A small image classifier, trained from scratch.
Training: adamw at rate 0.0029, 27300 steps, batches of 256, held-out accuracy 100%.
Data: trained on microscope photos of single blood and bone marrow cells, 72.0 epochs.
Rows from block 8, named by matrix and row number. Rows with one number belong to one attention dimension. Each number is 200 + 30 x the weight over its row's rms, rounded and kept within 0 to 999. All counts start at 0. After the name is the row's rms in percent of the matrix's.
# v: attention query, key and value (stacked) (model.blocks.8.attn.qkv.weight, 384x128, the v third), inputs 64-127
# proj: attention output (model.blocks.8.attn.proj.weight, 128x128, transposed), outputs 64-127
v.0,082,191,168,182,149,200,190,173,190,211,186,159,154,248,235,185,246,216,218,216,204,181,243,174,245,151,227,179,207,168,185,177,170,197,155,165,222,158,206,243,163,184,171,140,204,186,213,199,188,202,207,232,192,207,191,208,221,258,212,178,242,225,241,202,223
proj.0,078,168,174,218,237,226,213,232,163,158,178,185,176,212,183,236,209,245,145,184,152,186,214,213,159,227,184,197,184,174,185,207,253,239,156,181,233,202,234,162,233,230,169,201,241,222,160,139,215,157,202,217,232,213,235,233,234,219,184,191,196,159,175,256,198
v.1,146,165,185,162,245,176,168,226,163,223,159,167,199,221,247,240,134,138,193,199,185,229,127,198,149,200,201,225,162,217,186,180,171,212,163,272,213,212,179,244,197,208,184,238,202,210,181,171,194,175,233,132,153,209,233,204,198,162,229,233,243,213,210,214,216
proj.1,161,176,226,179,213,219,182,179,219,191,200,204,104,201,177,171,219,96,196,190,201,225,189,203,184,196,216,217,211,184,211,194,202,294,203,202,189,200,201,243,207,202,193,216,196,180,186,193,197,194,219,191,193,202,258,193,180,206,221,240,188,202,215,205,218
v.2,091,158,194,231,241,239,189,208,158,198,214,208,249,164,196,181,230,170,225,250,229,152,240,239,201,238,205,248,189,215,228,157,155,144,157,203,243,241,166,166,155,177,212,237,203,237,159,164,224,196,147,191,179,241,213,213,209,228,211,225,221,216,227,240,177
proj.2,082,209,201,226,201,183,136,233,216,241,200,172,183,169,236,170,252,163,225,182,237,189,215,251,233,244,251,206,210,173,237,247,214,229,209,188,190,208,238,242,222,237,232,212,245,183,220,242,226,176,195,208,240,163,294,205,173,149,207,240,225,217,201,195,157
v.3,090,148,205,177,208,155,153,222,139,245,230,191,217,171,256,235,200,170,207,185,155,246,209,179,210,236,245,194,158,218,212,209,161,201,209,255,215,216,206,159,211,234,208,232,224,199,234,133,217,244,181,171,187,194,164,217,233,155,204,176,195,222,164,174,229
proj.3,109,236,188,233,181,173,186,183,235,179,226,224,119,229,209,192,213,101,212,217,210,219,188,212,223,181,220,233,219,214,189,175,169,301,158,202,181,174,197,208,198,198,235,190,166,195,233,233,170,174,218,186,218,181,266,230,215,199,213,252,225,197,227,180,222
v.4,181,187,207,195,146,199,254,201,258,181,193,215,182,175,202,146,249,253,222,223,246,197,223,203,217,172,174,191,238,185,162,177,194,170,251,162,189,233,244,185,193,220,220,166,158,187,191,258,226,218,206,248,253,189,140,191,186,242,177,151,167,176,208,155,209
proj.4,185,217,205,212,182,212,230,205,204,166,224,184,264,182,182,199,211,313,186,223,192,157,212,192,186,210,208,195,199,193,185,185,205,104,230,195,180,203,195,145,186,208,189,172,181,185,217,219,207,181,195,185,190,218,136,191,187,210,206,160,210,207,202,219,200
v.5,088,174,177,218,194,196,162,233,157,191,213,229,195,197,236,228,259,192,224,239,185,172,175,240,180,176,233,196,232,184,198,227,238,248,201,188,225,213,184,212,218,204,167,163,169,161,205,175,220,240,206,209,206,236,179,144,148,157,210,252,146,183,257,229,213
proj.5,074,163,199,214,192,179,228,159,157,178,200,235,229,224,151,193,172,199,165,154,222,219,211,230,156,212,198,247,187,188,150,187,195,212,188,211,178,233,197,145,157,231,219,154,165,236,229,191,205,205,155,175,163,148,217,243,210,162,202,174,232,142,203,222,226
v.6,128,179,174,176,214,156,201,242,159,250,173,153,195,223,218,209,123,194,219,185,190,229,125,178,205,195,236,231,198,235,210,200,215,210,174,223,223,199,144,209,220,175,176,257,199,210,225,136,179,232,166,163,200,213,219,193,196,189,239,245,183,233,195,209,169
proj.6,139,214,182,211,210,195,163,207,213,238,195,227,114,205,213,183,234,132,184,179,191,200,220,179,227,213,227,214,194,186,206,201,219,317,214,188,217,182,230,246,200,207,176,218,174,184,210,217,181,220,208,214,217,178,261,207,197,215,205,258,218,201,186,223,224
v.7,092,165,234,204,240,236,239,208,173,202,255,228,186,243,197,176,145,191,153,191,176,219,190,197,152,160,182,209,161,169,189,218,191,205,232,186,239,181,199,171,209,247,224,161,166,194,153,149,237,178,208,185,194,230,221,161,233,155,253,185,243,178,201,177,207
proj.7,076,201,165,167,218,150,210,205,165,232,176,210,226,154,206,221,247,155,205,193,250,166,192,232,256,242,216,211,159,209,189,168,233,213,161,194,156,250,219,223,208,200,247,204,164,226,190,223,188,180,165,168,253,205,179,220,165,180,193,189,236,232,165,204,232
v.8,089,180,244,196,213,167,208,219,176,162,171,176,213,236,244,200,187,168,193,226,243,213,226,184,227,196,184,185,217,191,178,196,209,173,201,224,217,250,168,216,218,241,180,210,169,188,192,220,219,193,244,132,172,190,184,232,236,164,165,230,209,245,175,190,198
proj.8,076,148,220,171,195,186,235,176,168,255,226,176,249,214,220,187,249,235,145,155,191,197,191,207,149,191,170,195,226,160,167,162,245,168,168,199,230,170,191,166,193,237,216,164,205,250,241,179,218,248,174,198,222,214,211,191,150,207,163,236,169,206,147,153,219
v.9,094,214,181,221,220,222,160,179,178,185,154,189,202,241,228,239,157,188,201,219,229,180,188,245,199,169,246,196,194,215,162,224,170,174,151,221,177,207,228,152,218,204,221,158,181,149,181,184,155,232,174,184,183,189,213,233,198,173,248,163,187,246,208,254,177
proj.9,083,207,159,195,215,168,233,167,159,217,195,239,170,189,171,166,236,189,224,193,164,237,173,173,174,220,167,178,238,195,150,228,154,212,188,208,190,172,206,264,221,169,227,222,211,180,205,236,224,222,160,223,177,230,268,179,216,152,175,171,164,222,203,218,169
v.10,086,180,169,166,204,205,197,199,257,152,242,179,166,244,189,185,175,236,206,238,195,167,201,170,145,223,173,175,160,192,222,155,166,195,182,188,236,249,217,159,187,148,166,168,194,249,211,193,159,163,216,219,170,188,220,198,166,162,198,214,179,159,171,176,241
proj.10,076,185,154,143,204,227,240,178,159,170,231,175,241,149,175,173,168,182,206,215,241,229,179,186,190,231,165,242,154,199,237,223,188,163,200,186,183,200,235,180,230,196,226,210,211,200,176,187,171,207,191,167,215,209,190,216,243,227,164,164,195,212,203,172,173
v.11,137,217,220,234,133,229,187,214,238,189,232,229,165,216,196,157,237,261,197,199,209,173,225,187,221,196,180,175,227,215,189,219,176,149,252,152,157,215,235,182,207,184,229,171,149,240,172,224,212,230,168,242,236,163,186,195,186,208,187,171,178,166,202,146,218
proj.11,164,211,208,217,220,176,200,191,196,171,205,179,290,216,204,232,206,265,204,216,178,156,201,184,214,205,174,194,184,215,184,201,189,84,202,213,210,192,215,133,195,176,179,172,210,190,225,173,206,183,184,205,217,221,141,184,184,199,175,171,219,177,220,198,200
v.12,085,244,216,168,234,238,177,201,241,202,249,167,171,146,241,187,153,184,237,200,189,240,173,232,229,168,180,256,202,171,226,184,192,215,194,206,158,237,187,238,141,182,210,231,201,184,175,208,217,208,225,180,217,251,245,248,163,220,146,159,164,210,223,172,199
proj.12,074,168,234,173,174,211,224,245,209,225,245,205,213,166,223,208,235,155,219,167,216,253,173,199,215,183,171,247,169,191,147,154,178,249,192,169,190,236,160,213,246,162,228,166,198,173,178,239,207,176,222,145,180,178,184,254,153,195,215,229,184,198,212,194,205
v.13,095,192,178,190,247,223,169,229,217,238,199,163,229,243,236,193,180,197,193,216,135,221,193,250,208,211,213,215,161,251,242,190,167,195,156,188,206,197,160,146,185,146,189,181,228,217,249,150,150,231,222,167,201,194,202,237,208,155,243,241,198,224,236,236,213
proj.13,100,211,177,163,190,198,201,185,232,232,173,191,154,238,237,222,173,128,198,182,214,241,183,175,188,225,221,212,203,192,184,218,197,274,196,160,193,185,161,213,203,189,191,178,184,179,199,230,224,207,169,208,213,203,263,218,210,196,183,267,184,234,235,165,189
v.14,084,188,243,164,200,247,184,211,223,218,172,155,195,231,143,177,199,159,223,183,150,170,203,170,176,171,205,213,218,156,167,254,193,166,219,227,225,231,199,211,219,228,181,237,199,179,184,250,169,231,240,216,234,206,247,153,157,210,178,170,248,225,236,213,195
proj.14,077,233,227,156,189,245,207,154,187,242,153,203,185,217,184,241,174,210,237,211,243,244,192,228,209,166,189,247,238,175,206,165,245,256,220,193,219,154,155,240,235,210,157,246,183,178,251,150,231,223,216,241,192,192,190,223,213,205,167,213,157,236,178,215,247
v.15,079,184,247,150,216,229,177,151,249,224,234,151,199,159,161,198,213,163,186,220,196,168,236,219,155,152,164,199,173,211,189,210,190,236,185,228,232,177,207,180,231,223,214,178,243,248,193,230,245,233,167,190,200,182,219,204,189,238,154,222,158,249,176,188,198
proj.15,074,230,206,157,181,156,179,150,176,245,166,203,196,170,223,177,209,180,180,249,191,252,179,159,207,194,237,156,202,195,175,217,230,274,247,209,215,167,239,182,240,204,250,249,233,226,147,213,237,158,237,167,186,153,227,181,226,216,222,159,188,154,250,170,179
v.16,084,164,201,156,235,175,210,237,188,219,166,216,196,243,201,161,171,167,215,173,157,190,246,207,202,168,196,223,181,181,150,176,220,181,209,161,226,165,213,143,160,240,168,245,244,191,245,151,237,202,229,169,207,209,230,221,146,194,242,143,218,205,219,188,203
proj.16,079,186,162,158,207,190,164,212,156,244,245,202,220,207,175,234,206,195,236,244,187,194,183,203,194,176,155,156,232,169,169,171,217,218,158,237,212,213,254,155,221,217,234,226,184,154,159,262,182,188,211,162,253,154,175,190,166,198,222,241,233,175,185,181,191
v.122,086,216,157,244,186,165,230,193,227,168,156,157,227,200,179,147,161,174,165,225,251,243,196,190,198,210,200,175,219,157,171,194,240,198,184,163,215,201,201,204,243,182,151,201,203,154,197,162,156,212,214,238,220,177,159,252,238,198,151,250,236,240,238,206,176
proj.122,075,250,159,198,227,183,210,239,219,253,232,179,225,153,219,246,228,213,227,230,229,237,232,167,222,202,253,214,240,157,254,240,206,230,158,209,185,173,166,161,191,192,172,171,192,192,205,191,148,228,202,215,236,253,249,192,220,181,166,165,191,186,172,209,191
v.123,093,205,199,231,215,241,206,249,226,224,206,194,201,217,163,248,201,157,244,164,143,159,149,196,225,234,238,189,183,156,164,175,206,243,183,172,240,172,167,246,244,219,239,239,257,174,205,240,236,217,228,180,218,174,233,223,171,221,244,165,244,231,197,201,194
proj.123,084,155,190,191,214,221,215,182,230,211,165,157,185,239,242,192,216,134,210,216,195,194,219,211,166,170,177,194,205,237,178,171,196,295,204,201,198,205,194,254,212,158,158,169,179,154,232,185,170,193,181,181,182,225,194,226,152,183,211,203,230,212,172,230,235
v.124,096,151,207,181,250,169,183,229,200,190,166,242,239,252,207,217,226,159,165,162,185,165,202,242,157,222,146,171,151,239,202,157,200,225,156,196,192,196,231,161,233,183,180,227,249,171,188,221,187,158,192,217,147,220,234,197,227,197,223,187,215,223,160,215,243
proj.124,098,193,192,171,194,167,209,174,162,177,219,243,177,206,170,155,200,104,215,174,181,256,246,201,241,189,230,172,233,238,219,215,181,296,176,223,244,206,193,271,176,172,172,238,229,198,209,241,216,179,175,206,242,215,263,191,158,229,241,240,226,171,193,230,198
v.125,101,180,186,223,153,205,172,216,171,241,216,234,142,184,177,243,205,124,219,173,217,197,161,239,171,172,237,188,158,225,223,179,153,195,163,250,212,185,191,216,224,200,197,169,202,229,212,168,223,216,151,179,213,227,171,225,166,173,200,224,160,251,162,237,211
proj.125,113,181,193,168,205,177,215,189,207,223,200,181,138,220,171,209,200,127,201,175,228,233,235,204,199,233,237,194,177,211,166,211,190,312,215,172,212,202,177,236,169,168,204,208,216,170,207,195,194,179,183,180,178,169,276,180,182,159,239,236,200,189,203,185,194
v.126,092,194,196,179,234,216,191,142,178,148,215,242,223,212,164,159,226,256,226,221,224,203,246,202,164,175,198,174,229,232,160,179,187,230,201,230,191,187,190,214,174,172,247,167,173,246,168,190,238,206,210,213,204,221,173,172,166,170,248,221,156,179,240,196,183
proj.126,082,157,208,220,221,204,198,200,166,223,238,181,237,155,176,244,247,206,182,223,189,161,181,160,247,195,165,177,182,151,223,207,204,197,205,191,170,185,244,180,227,243,226,225,180,195,212,168,207,186,233,197,250,171,152,241,200,203,197,162,202,167,171,233,172
v.127,085,201,171,164,172,194,198,175,212,195,242,208,209,193,202,195,199,178,229,182,184,149,266,155,207,207,234,154,170,192,192,244,249,172,233,163,169,190,188,223,220,191,259,201,173,223,184,265,212,208,177,235,195,207,190,186,223,192,154,230,141,225,239,168,224
proj.127,097,174,238,204,215,201,200,172,197,158,203,156,267,157,205,189,192,243,160,240,221,163,157,206,206,212,164,167,235,180,245,211,170,101,176,172,155,230,228,147,160,187,169,202,216,207,179,198,214,203,224,230,212,174,124,205,201,233,235,166,168,167,183,191,186