From a checkpoint of a small image classifier: activation squared_relu.
Rows from block 9, named by matrix and row number. Rows with one number belong to one attention dimension. Each number is 500 + 25 x the weight over its row's rms, rounded and kept within 0 to 999. All counts start at 0. Numbers have three digits each.
# v: attention query, key and value (stacked) (model.blocks.9.attn.qkv.weight, 384x128, the v third), inputs 0-127
# proj: attention output (model.blocks.9.attn.proj.weight, 128x128, transposed), outputs 0-127
v.28:532498510551493498482530519503480531481502491523542547480503523495511460505513532500532467493538506539524522527511512475499475515534478510479525463465460521488470507469525522463527496476518491501509463492518498537470503512468517518495488456526518491518477443456466521533521507516539520526534472481480504512493455535515460510533477471462526474473503518461477477501512464484510514532528
v.29:500518462528501463475537463493505514504520486505500542517491508527478476487493521514495494536518514479483507478543476439519452474543454507529515534522512536514484490495456503515541532511538480514505474514484482532474540508444495475528518443476488479461527450512459513525499515529535491506517452525487466497500505475488501499515491452481511534475477496523516484510530518523514476515504
v.30:469480474488488517502529482477506530533520521492479533469516530474494530516499540460469477477494511509467464514518544507542529465473519470476468540490495463512507515505533524512500527465471534518498461527523479471535532494505506528462511515493461462465478498533469471534485467524488503495499457459510496508501466517461518487532541500532530511532495509505513483532489483520467474459535
v.31:510521474506490457492516461493519468492526535495500539497488533522484507481489537543512494499503489489496518515492478465517465503538490468493493527519472538539476480504450509463519474522516464511506473549514453489476488479455475465475543466475505512499532476503447524514525469500559532538506488510516484496527462462501503485532479464480482523454498503535508499514478532495536482526484
v.32:533477473526479474490519488491478551501503525495474461483504532530466525530496492516504527475547492488478515541508498542511467458497516499507478497512502487502491516506485547493515522542482451537528546499487541484494502494471513518527520506553525498510476506491542508489470495524466466542467530466467497547468479511499533495500495513495485513551513470461495462456507534545494468502514
v.33:480480519513472552506518541518511473539481470486535514523505500476489523498526487522493499537486526502521470534468476517496516467494514506522523493503517455478512545517519507539523542460469504520462495484484488492537476475487496477463521480463518479483515476535493457490486507493475510542528472505482503559514466526520529462533456466475540465471501497516514496460524520460461475478509
v.34:467528481516511485505493501522488460537489467534488520489494518527473512521524483529497508510508488530517530514469509486507485543497439493535516516460533530502515463506494520513551474507530475485492504492521504537471471516471526464516485480482498490468501455477470537464461536506511495474489475533476512495502514532537495538475539461527503465524472495521538477535474551494549529493473
v.35:486463461524500518468462473524497474485525476494470475482525510486544513466463486517512501468531527537498490462465498466481512523502535481461469471484520454526518477535520475469468498520537492494499498526469508523547517511502529486462465482470499489503461542510473493468465535510511496489483520515465492457520504486508465527507520474509467526466504465507471471541490525503528466538494
v.36:470547511519517480519472522460534508511511491549494502506528518480521513450528540467468494470503478487522468533479516510473498535455529491529463512491468453524466477477523527498455534479472529467468533505479499527474495471518530504453471533517493508485466536472466531524472462525535521499513531495519512525540488468485513487513492490481487511523502534517514511490514489485465539508507
v.37:522524453493504519495484514526477503502461482520529509500530476486485516509477549489521509522516517495460507492529489500549465499465482492533529517478534478507483496524469539481498469499485489537518472522484504517512543462526511519512493461497542542489511537526540464483468491510522477526517454506520481475467496536461473540497468495479476462455518530494472467485462479499534539468533
v.38:491515482536524474491468526526481504528508519508518523505486475535522471489528516540476509527484502507495502503456454465501489546524500531504486542508466511529490468469499471531472492506462481545528508506482509525535511526457467457479494523500514535538512531472468516481469519530541482507496471509489474455487461479486498495547534537465466527531499528462469489477488486531482524530500
v.39:494500547500469540517513520504474524488510494460479506474519500464494512497472469430483507488507498479543522535494548506447500514486562514506521473522490475499506532492493512498471482505508531500531533488481531481544463495528521510492470543559498478492450519502526505492504507475474491491452527481484514529484527531486479476463501516474495495516534492476451476513472488502458511456522
v.40:524517512532532508452483548468484470468463498486516510538497497510481473507535491529517507477513525525483491465468511507480477490458454503497495488494515462502516447480492489517463501494466540497512532465489484484460510517490523507485520536496494481537538483475535535533464497527535488520506461518538475494558488503476481481529535531536496455478465485493518534479466525489518511535523
v.41:524498559540523505540515524534486481485477513519491507456466458531511497534494527520495536464543494534523515463488482526480502493476494495527539473555479462463515556511528515475511474535527481487472521508486519524524540515517542533528506509504510524494493503535471537460469475502462497499525477491485524483477511491455485537500500487509530479540525510521470493506472520497522521520499
v.42:515489447470492473463523504508496489507507503481521523502458506523486523525477515546481504494520484477508526497550463501517455521471470534463528496513534527465465482499491499459557492522539491512491475527531508527485505490517468518530503510475477518488501462513461528525484529538511500479554449490525502523549509527521519505490480484483496482448460522541524498499515532473536522484482
v.43:537503515460468541513506488499466491493529487443498527512531477483494487546478478491466495478503487512512535502505547523457515501473525523506513458519464502469537536482491522521459488507511524485483504475477515518478481522527540491522480523537492479490457548519543476498502499467445462496464485487517529549488527486506511480484502511473459488509533471472446480513491482535492515470509
v.44:469502481493508451499520485481513467478486514509488486526498527530501465513522512520521517520495473529480482466528461493550466511537448516509487525487509543511474476536469534484557527498515484493461469551488462510462501489478483471519491460463479492483533487538467484507490468527506485503546478520525500512537492508509502488537490501487538501450467532548501520490523514506537488534516
v.45:524476536539490458515483492478500519471458506527511476520499539490477523538512486470503511516525542542545510490494484455498525502517485487463525493528519539478474483476464524494491488494526485496499499479504530486496477514490507524539498548512508536466541481502504465531481465460546479460486474513495476543536541527532453509482527542483470501494493454518514481471463490477466491509494
v.46:545496527533512524537519520525527533500469467456491524486521469501468519548503485501503478488527481531530518512489537532497511495534520475511495495540477526533504472490508539521506536471539518484534526474455478546469514535516503531521469468545483466472483529486536473491517514493497502501460517518493502523448515486460544520517483499476511525516533526495527526511504467503491523458514
v.47:475519468504485494471498529467481478532478502503527463502479492496471508501477531530535458529461465491498505527487452505524458496526522483483483514490488480517488444522506476452510521500537504490489511472516481536490458470495490456505504507460484548522561466463464534482503524515528507480503501514502508464514520457484484459515462516523481465513479545476501470499493504452477534481518
v.48:507447534534534483449510467499529504500522537494477450532503502514521466476512498525499482513494467483491493538498533490514459527492530494456530511490469485461500521477478513488468480499536464504533476467514511544536499520531477517500436493529521457523496499517495540542454460496522503448525515475534526498502486489498505527496540512464486508488488519502525511481464510481507488525469
v.49:525462529465503533523518508490538493540495528534515473520485485525506513508471493534473466469541526470486500536520475489526486492519536491529538476465490528475511518493467466534503462526486531467478479451522517519534482513461471541498495522497464493491468535508534487527475488505536535469472508535491510517523501473533459495463502515520501474534536535459490475491499513467503469491504
v.50:540467478461484548489456483516502520535523488479518500478534485449512482520512456488530524502524515511531522505514524499508479492490518516521527505509489484520551501516530500507542532491512477465477482501511506542463530492552502487484459491495478484470462538515541508496467495486444474478530472457504470508528530527508528489456480541511524494527549479484487472477512522503514529465508
v.51:500561525501484460527525539499499517459461534528480513520492471516511534479509516501473509524498490509524490505441474482522538505504530494498484525478505498524479484545484486500450501461514530485552521502537504483491480533496529500505499453502469517476486501520473506499480493529504551473471527529456512533476494461492448451533528525523476491514493498482478550492528533468501518515479
v.52:465543526542501476499517496511513503455476478500505516486447496506463519452454510528519511518468497521498522476478463484503485522489499468520490529470484474531508518530469493493501484527473508542517502498510483444520524519464489472490562488511479545493512443485476472537512478478529506536498476546518474508521454478536492475538524487518490526481489491515516542482472471484533494500530
proj.28:507482443462523500503483507483513477528497532506484494538491500481490485468478514497524525510470470523502515459505485510491514517484408537495517590499498495523504417473483473492514527483537482484499506481513524489516519498488470496535477509468509474521528522529486512491462506490524527495547473504509502480535522507520524510464524501485496492531540525523524489512518521528532513465489
proj.29:505514430496522511492473493517490489522481519487472484494492494512523493485526489498495508516507463486479488452545501523534463492510419488495503574481521514498517407499488523510543501518499505483517514509516500492481528501518417485489508489427490488521530494508499481510518488484496489513578495485495513482535496506521536488515485512505512477500513511544480506479488509498515494497491
proj.30:520488546487480472535521529476485470524505511546491483534520493495486483496526479516508530510504481539501541525499513490504474462468552471497505471494458469486515579512472509470434466511484518501475530519512481470528462516512515477506500527546529487526517505498475483478494520496544499514443527520517517525473487501513485522484476527536502504501507514494539483535502446532469491514510
proj.31:521481436483502486470469505520508522487523496493505513508522500507499507483480493473517524490511474513487513476518512491521494496510424507520509560508524500516506401512488515482575486513500525481493494519497473524520535482514432514525494498444514480490500489521491516480512502521501474515592496502499501489533488487493526508472521520484507506526520485544472473489515528502525496474506
proj.32:463527546482490482508533536470534487520478528488486482473474510524471509524492506531521530526467518508506510544482479529482538462526564470514527480509500514537472538517495531533455473492520490484464518509489505480514460509478521519479485477545489482464494524488490489531500500511514480502448481511466505510458475517500468517488470502488472471528493462437522505532475524513460496523525
proj.33:501538467508510496472479511481525490511484510487485487491495497475527516471535461521492484547484473488461507486503521474500467469461534499540492511523481511515456478511533505522538490453507490451535496480510517486523505534548507481500520511535523524520525498452511532465484525507505543543489473461535459458464540508522482479532487536490484481496523528512521475469511484547531515484538
proj.34:485474435488474489478460466495516519527519495459486499509485514528489513502509465516517494504493456507475506508480532470501462502520453472509498547499486534493534428532479526487550473488519528492512507479497473482490511528472476494491515524446468482532491496501542479515494465499481500479560479486523532476530532499528512512486533489534519492518535497542493514462521549485497532490491
proj.35:495507484509476517542537510511479517498498472542501514515478526476516462520457467506492494485485556497484496505466474516489505523464551496462511480476503485495513579483520462512489538518533490491536532505495476490496534507507487527518495488486545530484448504510496505510477473540545480543490515526532467458471464483492499512532463475497512525521500472501468521493464457518518505546481
proj.36:522497477511478496498534459474493472508504539512496509533523534536506459529521472536483533535486476501499480511471471511485497481506488517512456509455456507469509529456539501537519478483484527478464479524536548472497452495493512521537531471513517507537494462536473470482491475487463510499444483489500500503514508508492455491532480507474461488540502537475514495545527478495480456501502
proj.37:461510463467522474516544516496475513527499536535482511526507535478509474516497515498513485490531473473475499499457516489507480494535498498515529530547453534524477474506527496500538499473480459470470539504467479473469465515467543520506475520499492493515461460484529454474477479516498503486470511513528524503479496476541508537484498496489480531473453503544484471473486458487496451484470
proj.38:474526463504467454464489525495527518496482481467492509503534535474505508518467526494473529523498488508519495494500481500549455528508492528481515550522501507541527496539517499512495508525540530482464493497473482465464550475532456483471542522487498499481512513503473467476521473539478513508561513465525485514511505533540476515480528513499518469499466544501497474480504547530541509517513
proj.39:504498536478508501524515482490504484483510523487494524512496481492476506505510507495511519491516502482530498537497490510459502499500597477507521423509509513509516599516482478508433509512488473523512499476477516477519484520488542496492512497592493514476482486475518484491512481488484491522428527506488471491445519495510490501487508492501502497488507485437476484502509493498496485501501
proj.40:511501512496505502485472519517539469541535516462484517529537486466488514471523465513519514468474457474464479484512511462517510534488444492522466577494522468512504459490516534502530481493477510480539487519512476516535527522529476465490466464459526501482506489529533513539512496515520508535523523463530528491550484467532506497507505478510477499514508484533516517478536474497518476510478
proj.41:517472495520478494529460525466484525481458511496456529531474474513520539490518513533490536525491530505531529470485508493508485499505544479483539443490497465522473551505508527516453476519461516534463533516486495524508499466490488503476521523509530492516483484526501467475492482534516532502451485472531498497515468518465467529526462518461468532536494501467484527469499521489462495494478
proj.42:482472440490502464471477474499523481540531507515524498474521485510482489491524488495482490471489470508454507448494486516546506472480405523526469565530505503496524442529466520494511494481485479530509475509516504497504497491510492507512508489477475501479507526488470514501480482527515512469559502472525505475561500512519514511527473499490521519497529483519517523491515548500540475479528
proj.43:485490555514486484502494498495494504471504514526514518476514479509500507479514496514475520500480535486505491541452484478460524505499590499473496408471504487513478566523514485483449508515505519521486483510492497487495504526518540489500500482581497494476486480506481505507484506518494486483420530508499505497446500497511500496483485520504516508516485488437511483537491463489516506494488
proj.44:481509457522484517483478507475505509522476475494476491518499504517503491524480503520509485521494509501485494448510498498526466486512410477483482587480533484481486416521514526502571522519525527499509513499509500507481531468479434494481498483462508502518513507519498480502505507493492491500585508502512528483545517493522524476518486484500519486524503511537490478491516494513532504511487
proj.45:491494468460476522473501498483541543492497530500475524457489521534503498526542458521522532535482466464514505501517514542511514472521497532528504479498476511536481486513464474505467523499519460469471472469538479496462537510471481524507470472497515464529463522519527527531507508509505474536509532485542461528517518537511496478523540515537515499489470493542519503539532462514508510515520
proj.46:495514508520519471497472540499515472482499484485466526483478496532510486452492491489498490493517543470535490529464497507520539506495571510498501431483457532536497524529524497474487524518523498497508486490538524512479471530474511527523533492544508500471498510504509533489471477515532499521475493468471462484484470533534474462514465476494463504494526538436535495508464489512476471470490
proj.47:484511509514537480510467498474507480515532531469530518496498531469527501473516466481513529475482463490514530457520511533502489473523426473470499562478517529506485423496499465508525504495529472490491529503501506525529498499481441497494474501449526509506530526468530493477468504483511524485566516463501526517499506473513491514526493534477532488493521519529479511502479484505475465521497
proj.48:473490482473469481490465481515540482515507528528479539490510529475492502528473463537537496532534522489540520488463530502459531533486535499539509437525514527471533512508472511475491517503517504506468464535482514479535505490494526495484505495540463525500520482469464466466489488510515523481453532496523522473471464512531499512462492473496484537503528510467502509501540453534519527500493
proj.49:481517543490520507465485470532536484464535520500542539480507472477494469475520485478495512521535506473539462515491463535465510536490495481491465456514491485467525503512527521473437524532465514513531499532480497524527491485508506519524495493507491474516521485466521533490467530474486511469454487529536523463459512522499499521522477528517470502505521497460484534527479454497532521464497
proj.50:512509576507489494513515479505507507498482505509496492485501509530494491497486505493504509477483523501499522555465487508471526504487600516490488444475499480518483572483489510469459501509494478526522513513482515505517511521517567481518518508587511493483506469510480486502493485499517497485412518492474495515476495501500473509515485488495502481513473516455505515526490470526484482518526
proj.51:519467445526487525519479476519479503487485516485494477481527490492505509496471519494471516470480470516484485491499501536499515517528408516484475550485474469486530409499509522509543521470484535466481509495508475478496481507533452477495489517426504472480498494473493479477498514510484476478543502497512520481533484507473490491526523482499474523503508480555521505465493522496485524500476
proj.52:497476453516519504478483499498483486526493499483487486522501530471523492494504495476514490480508489506462501471520503519544459522495402513494519565507528499490493408475484490523539497518514507508508489507515472484501514475520434491498501492416517479484525489483516519521513516476477482512580490482521529517530503490489498512514500494524493490495517472534479481491526518502509486511516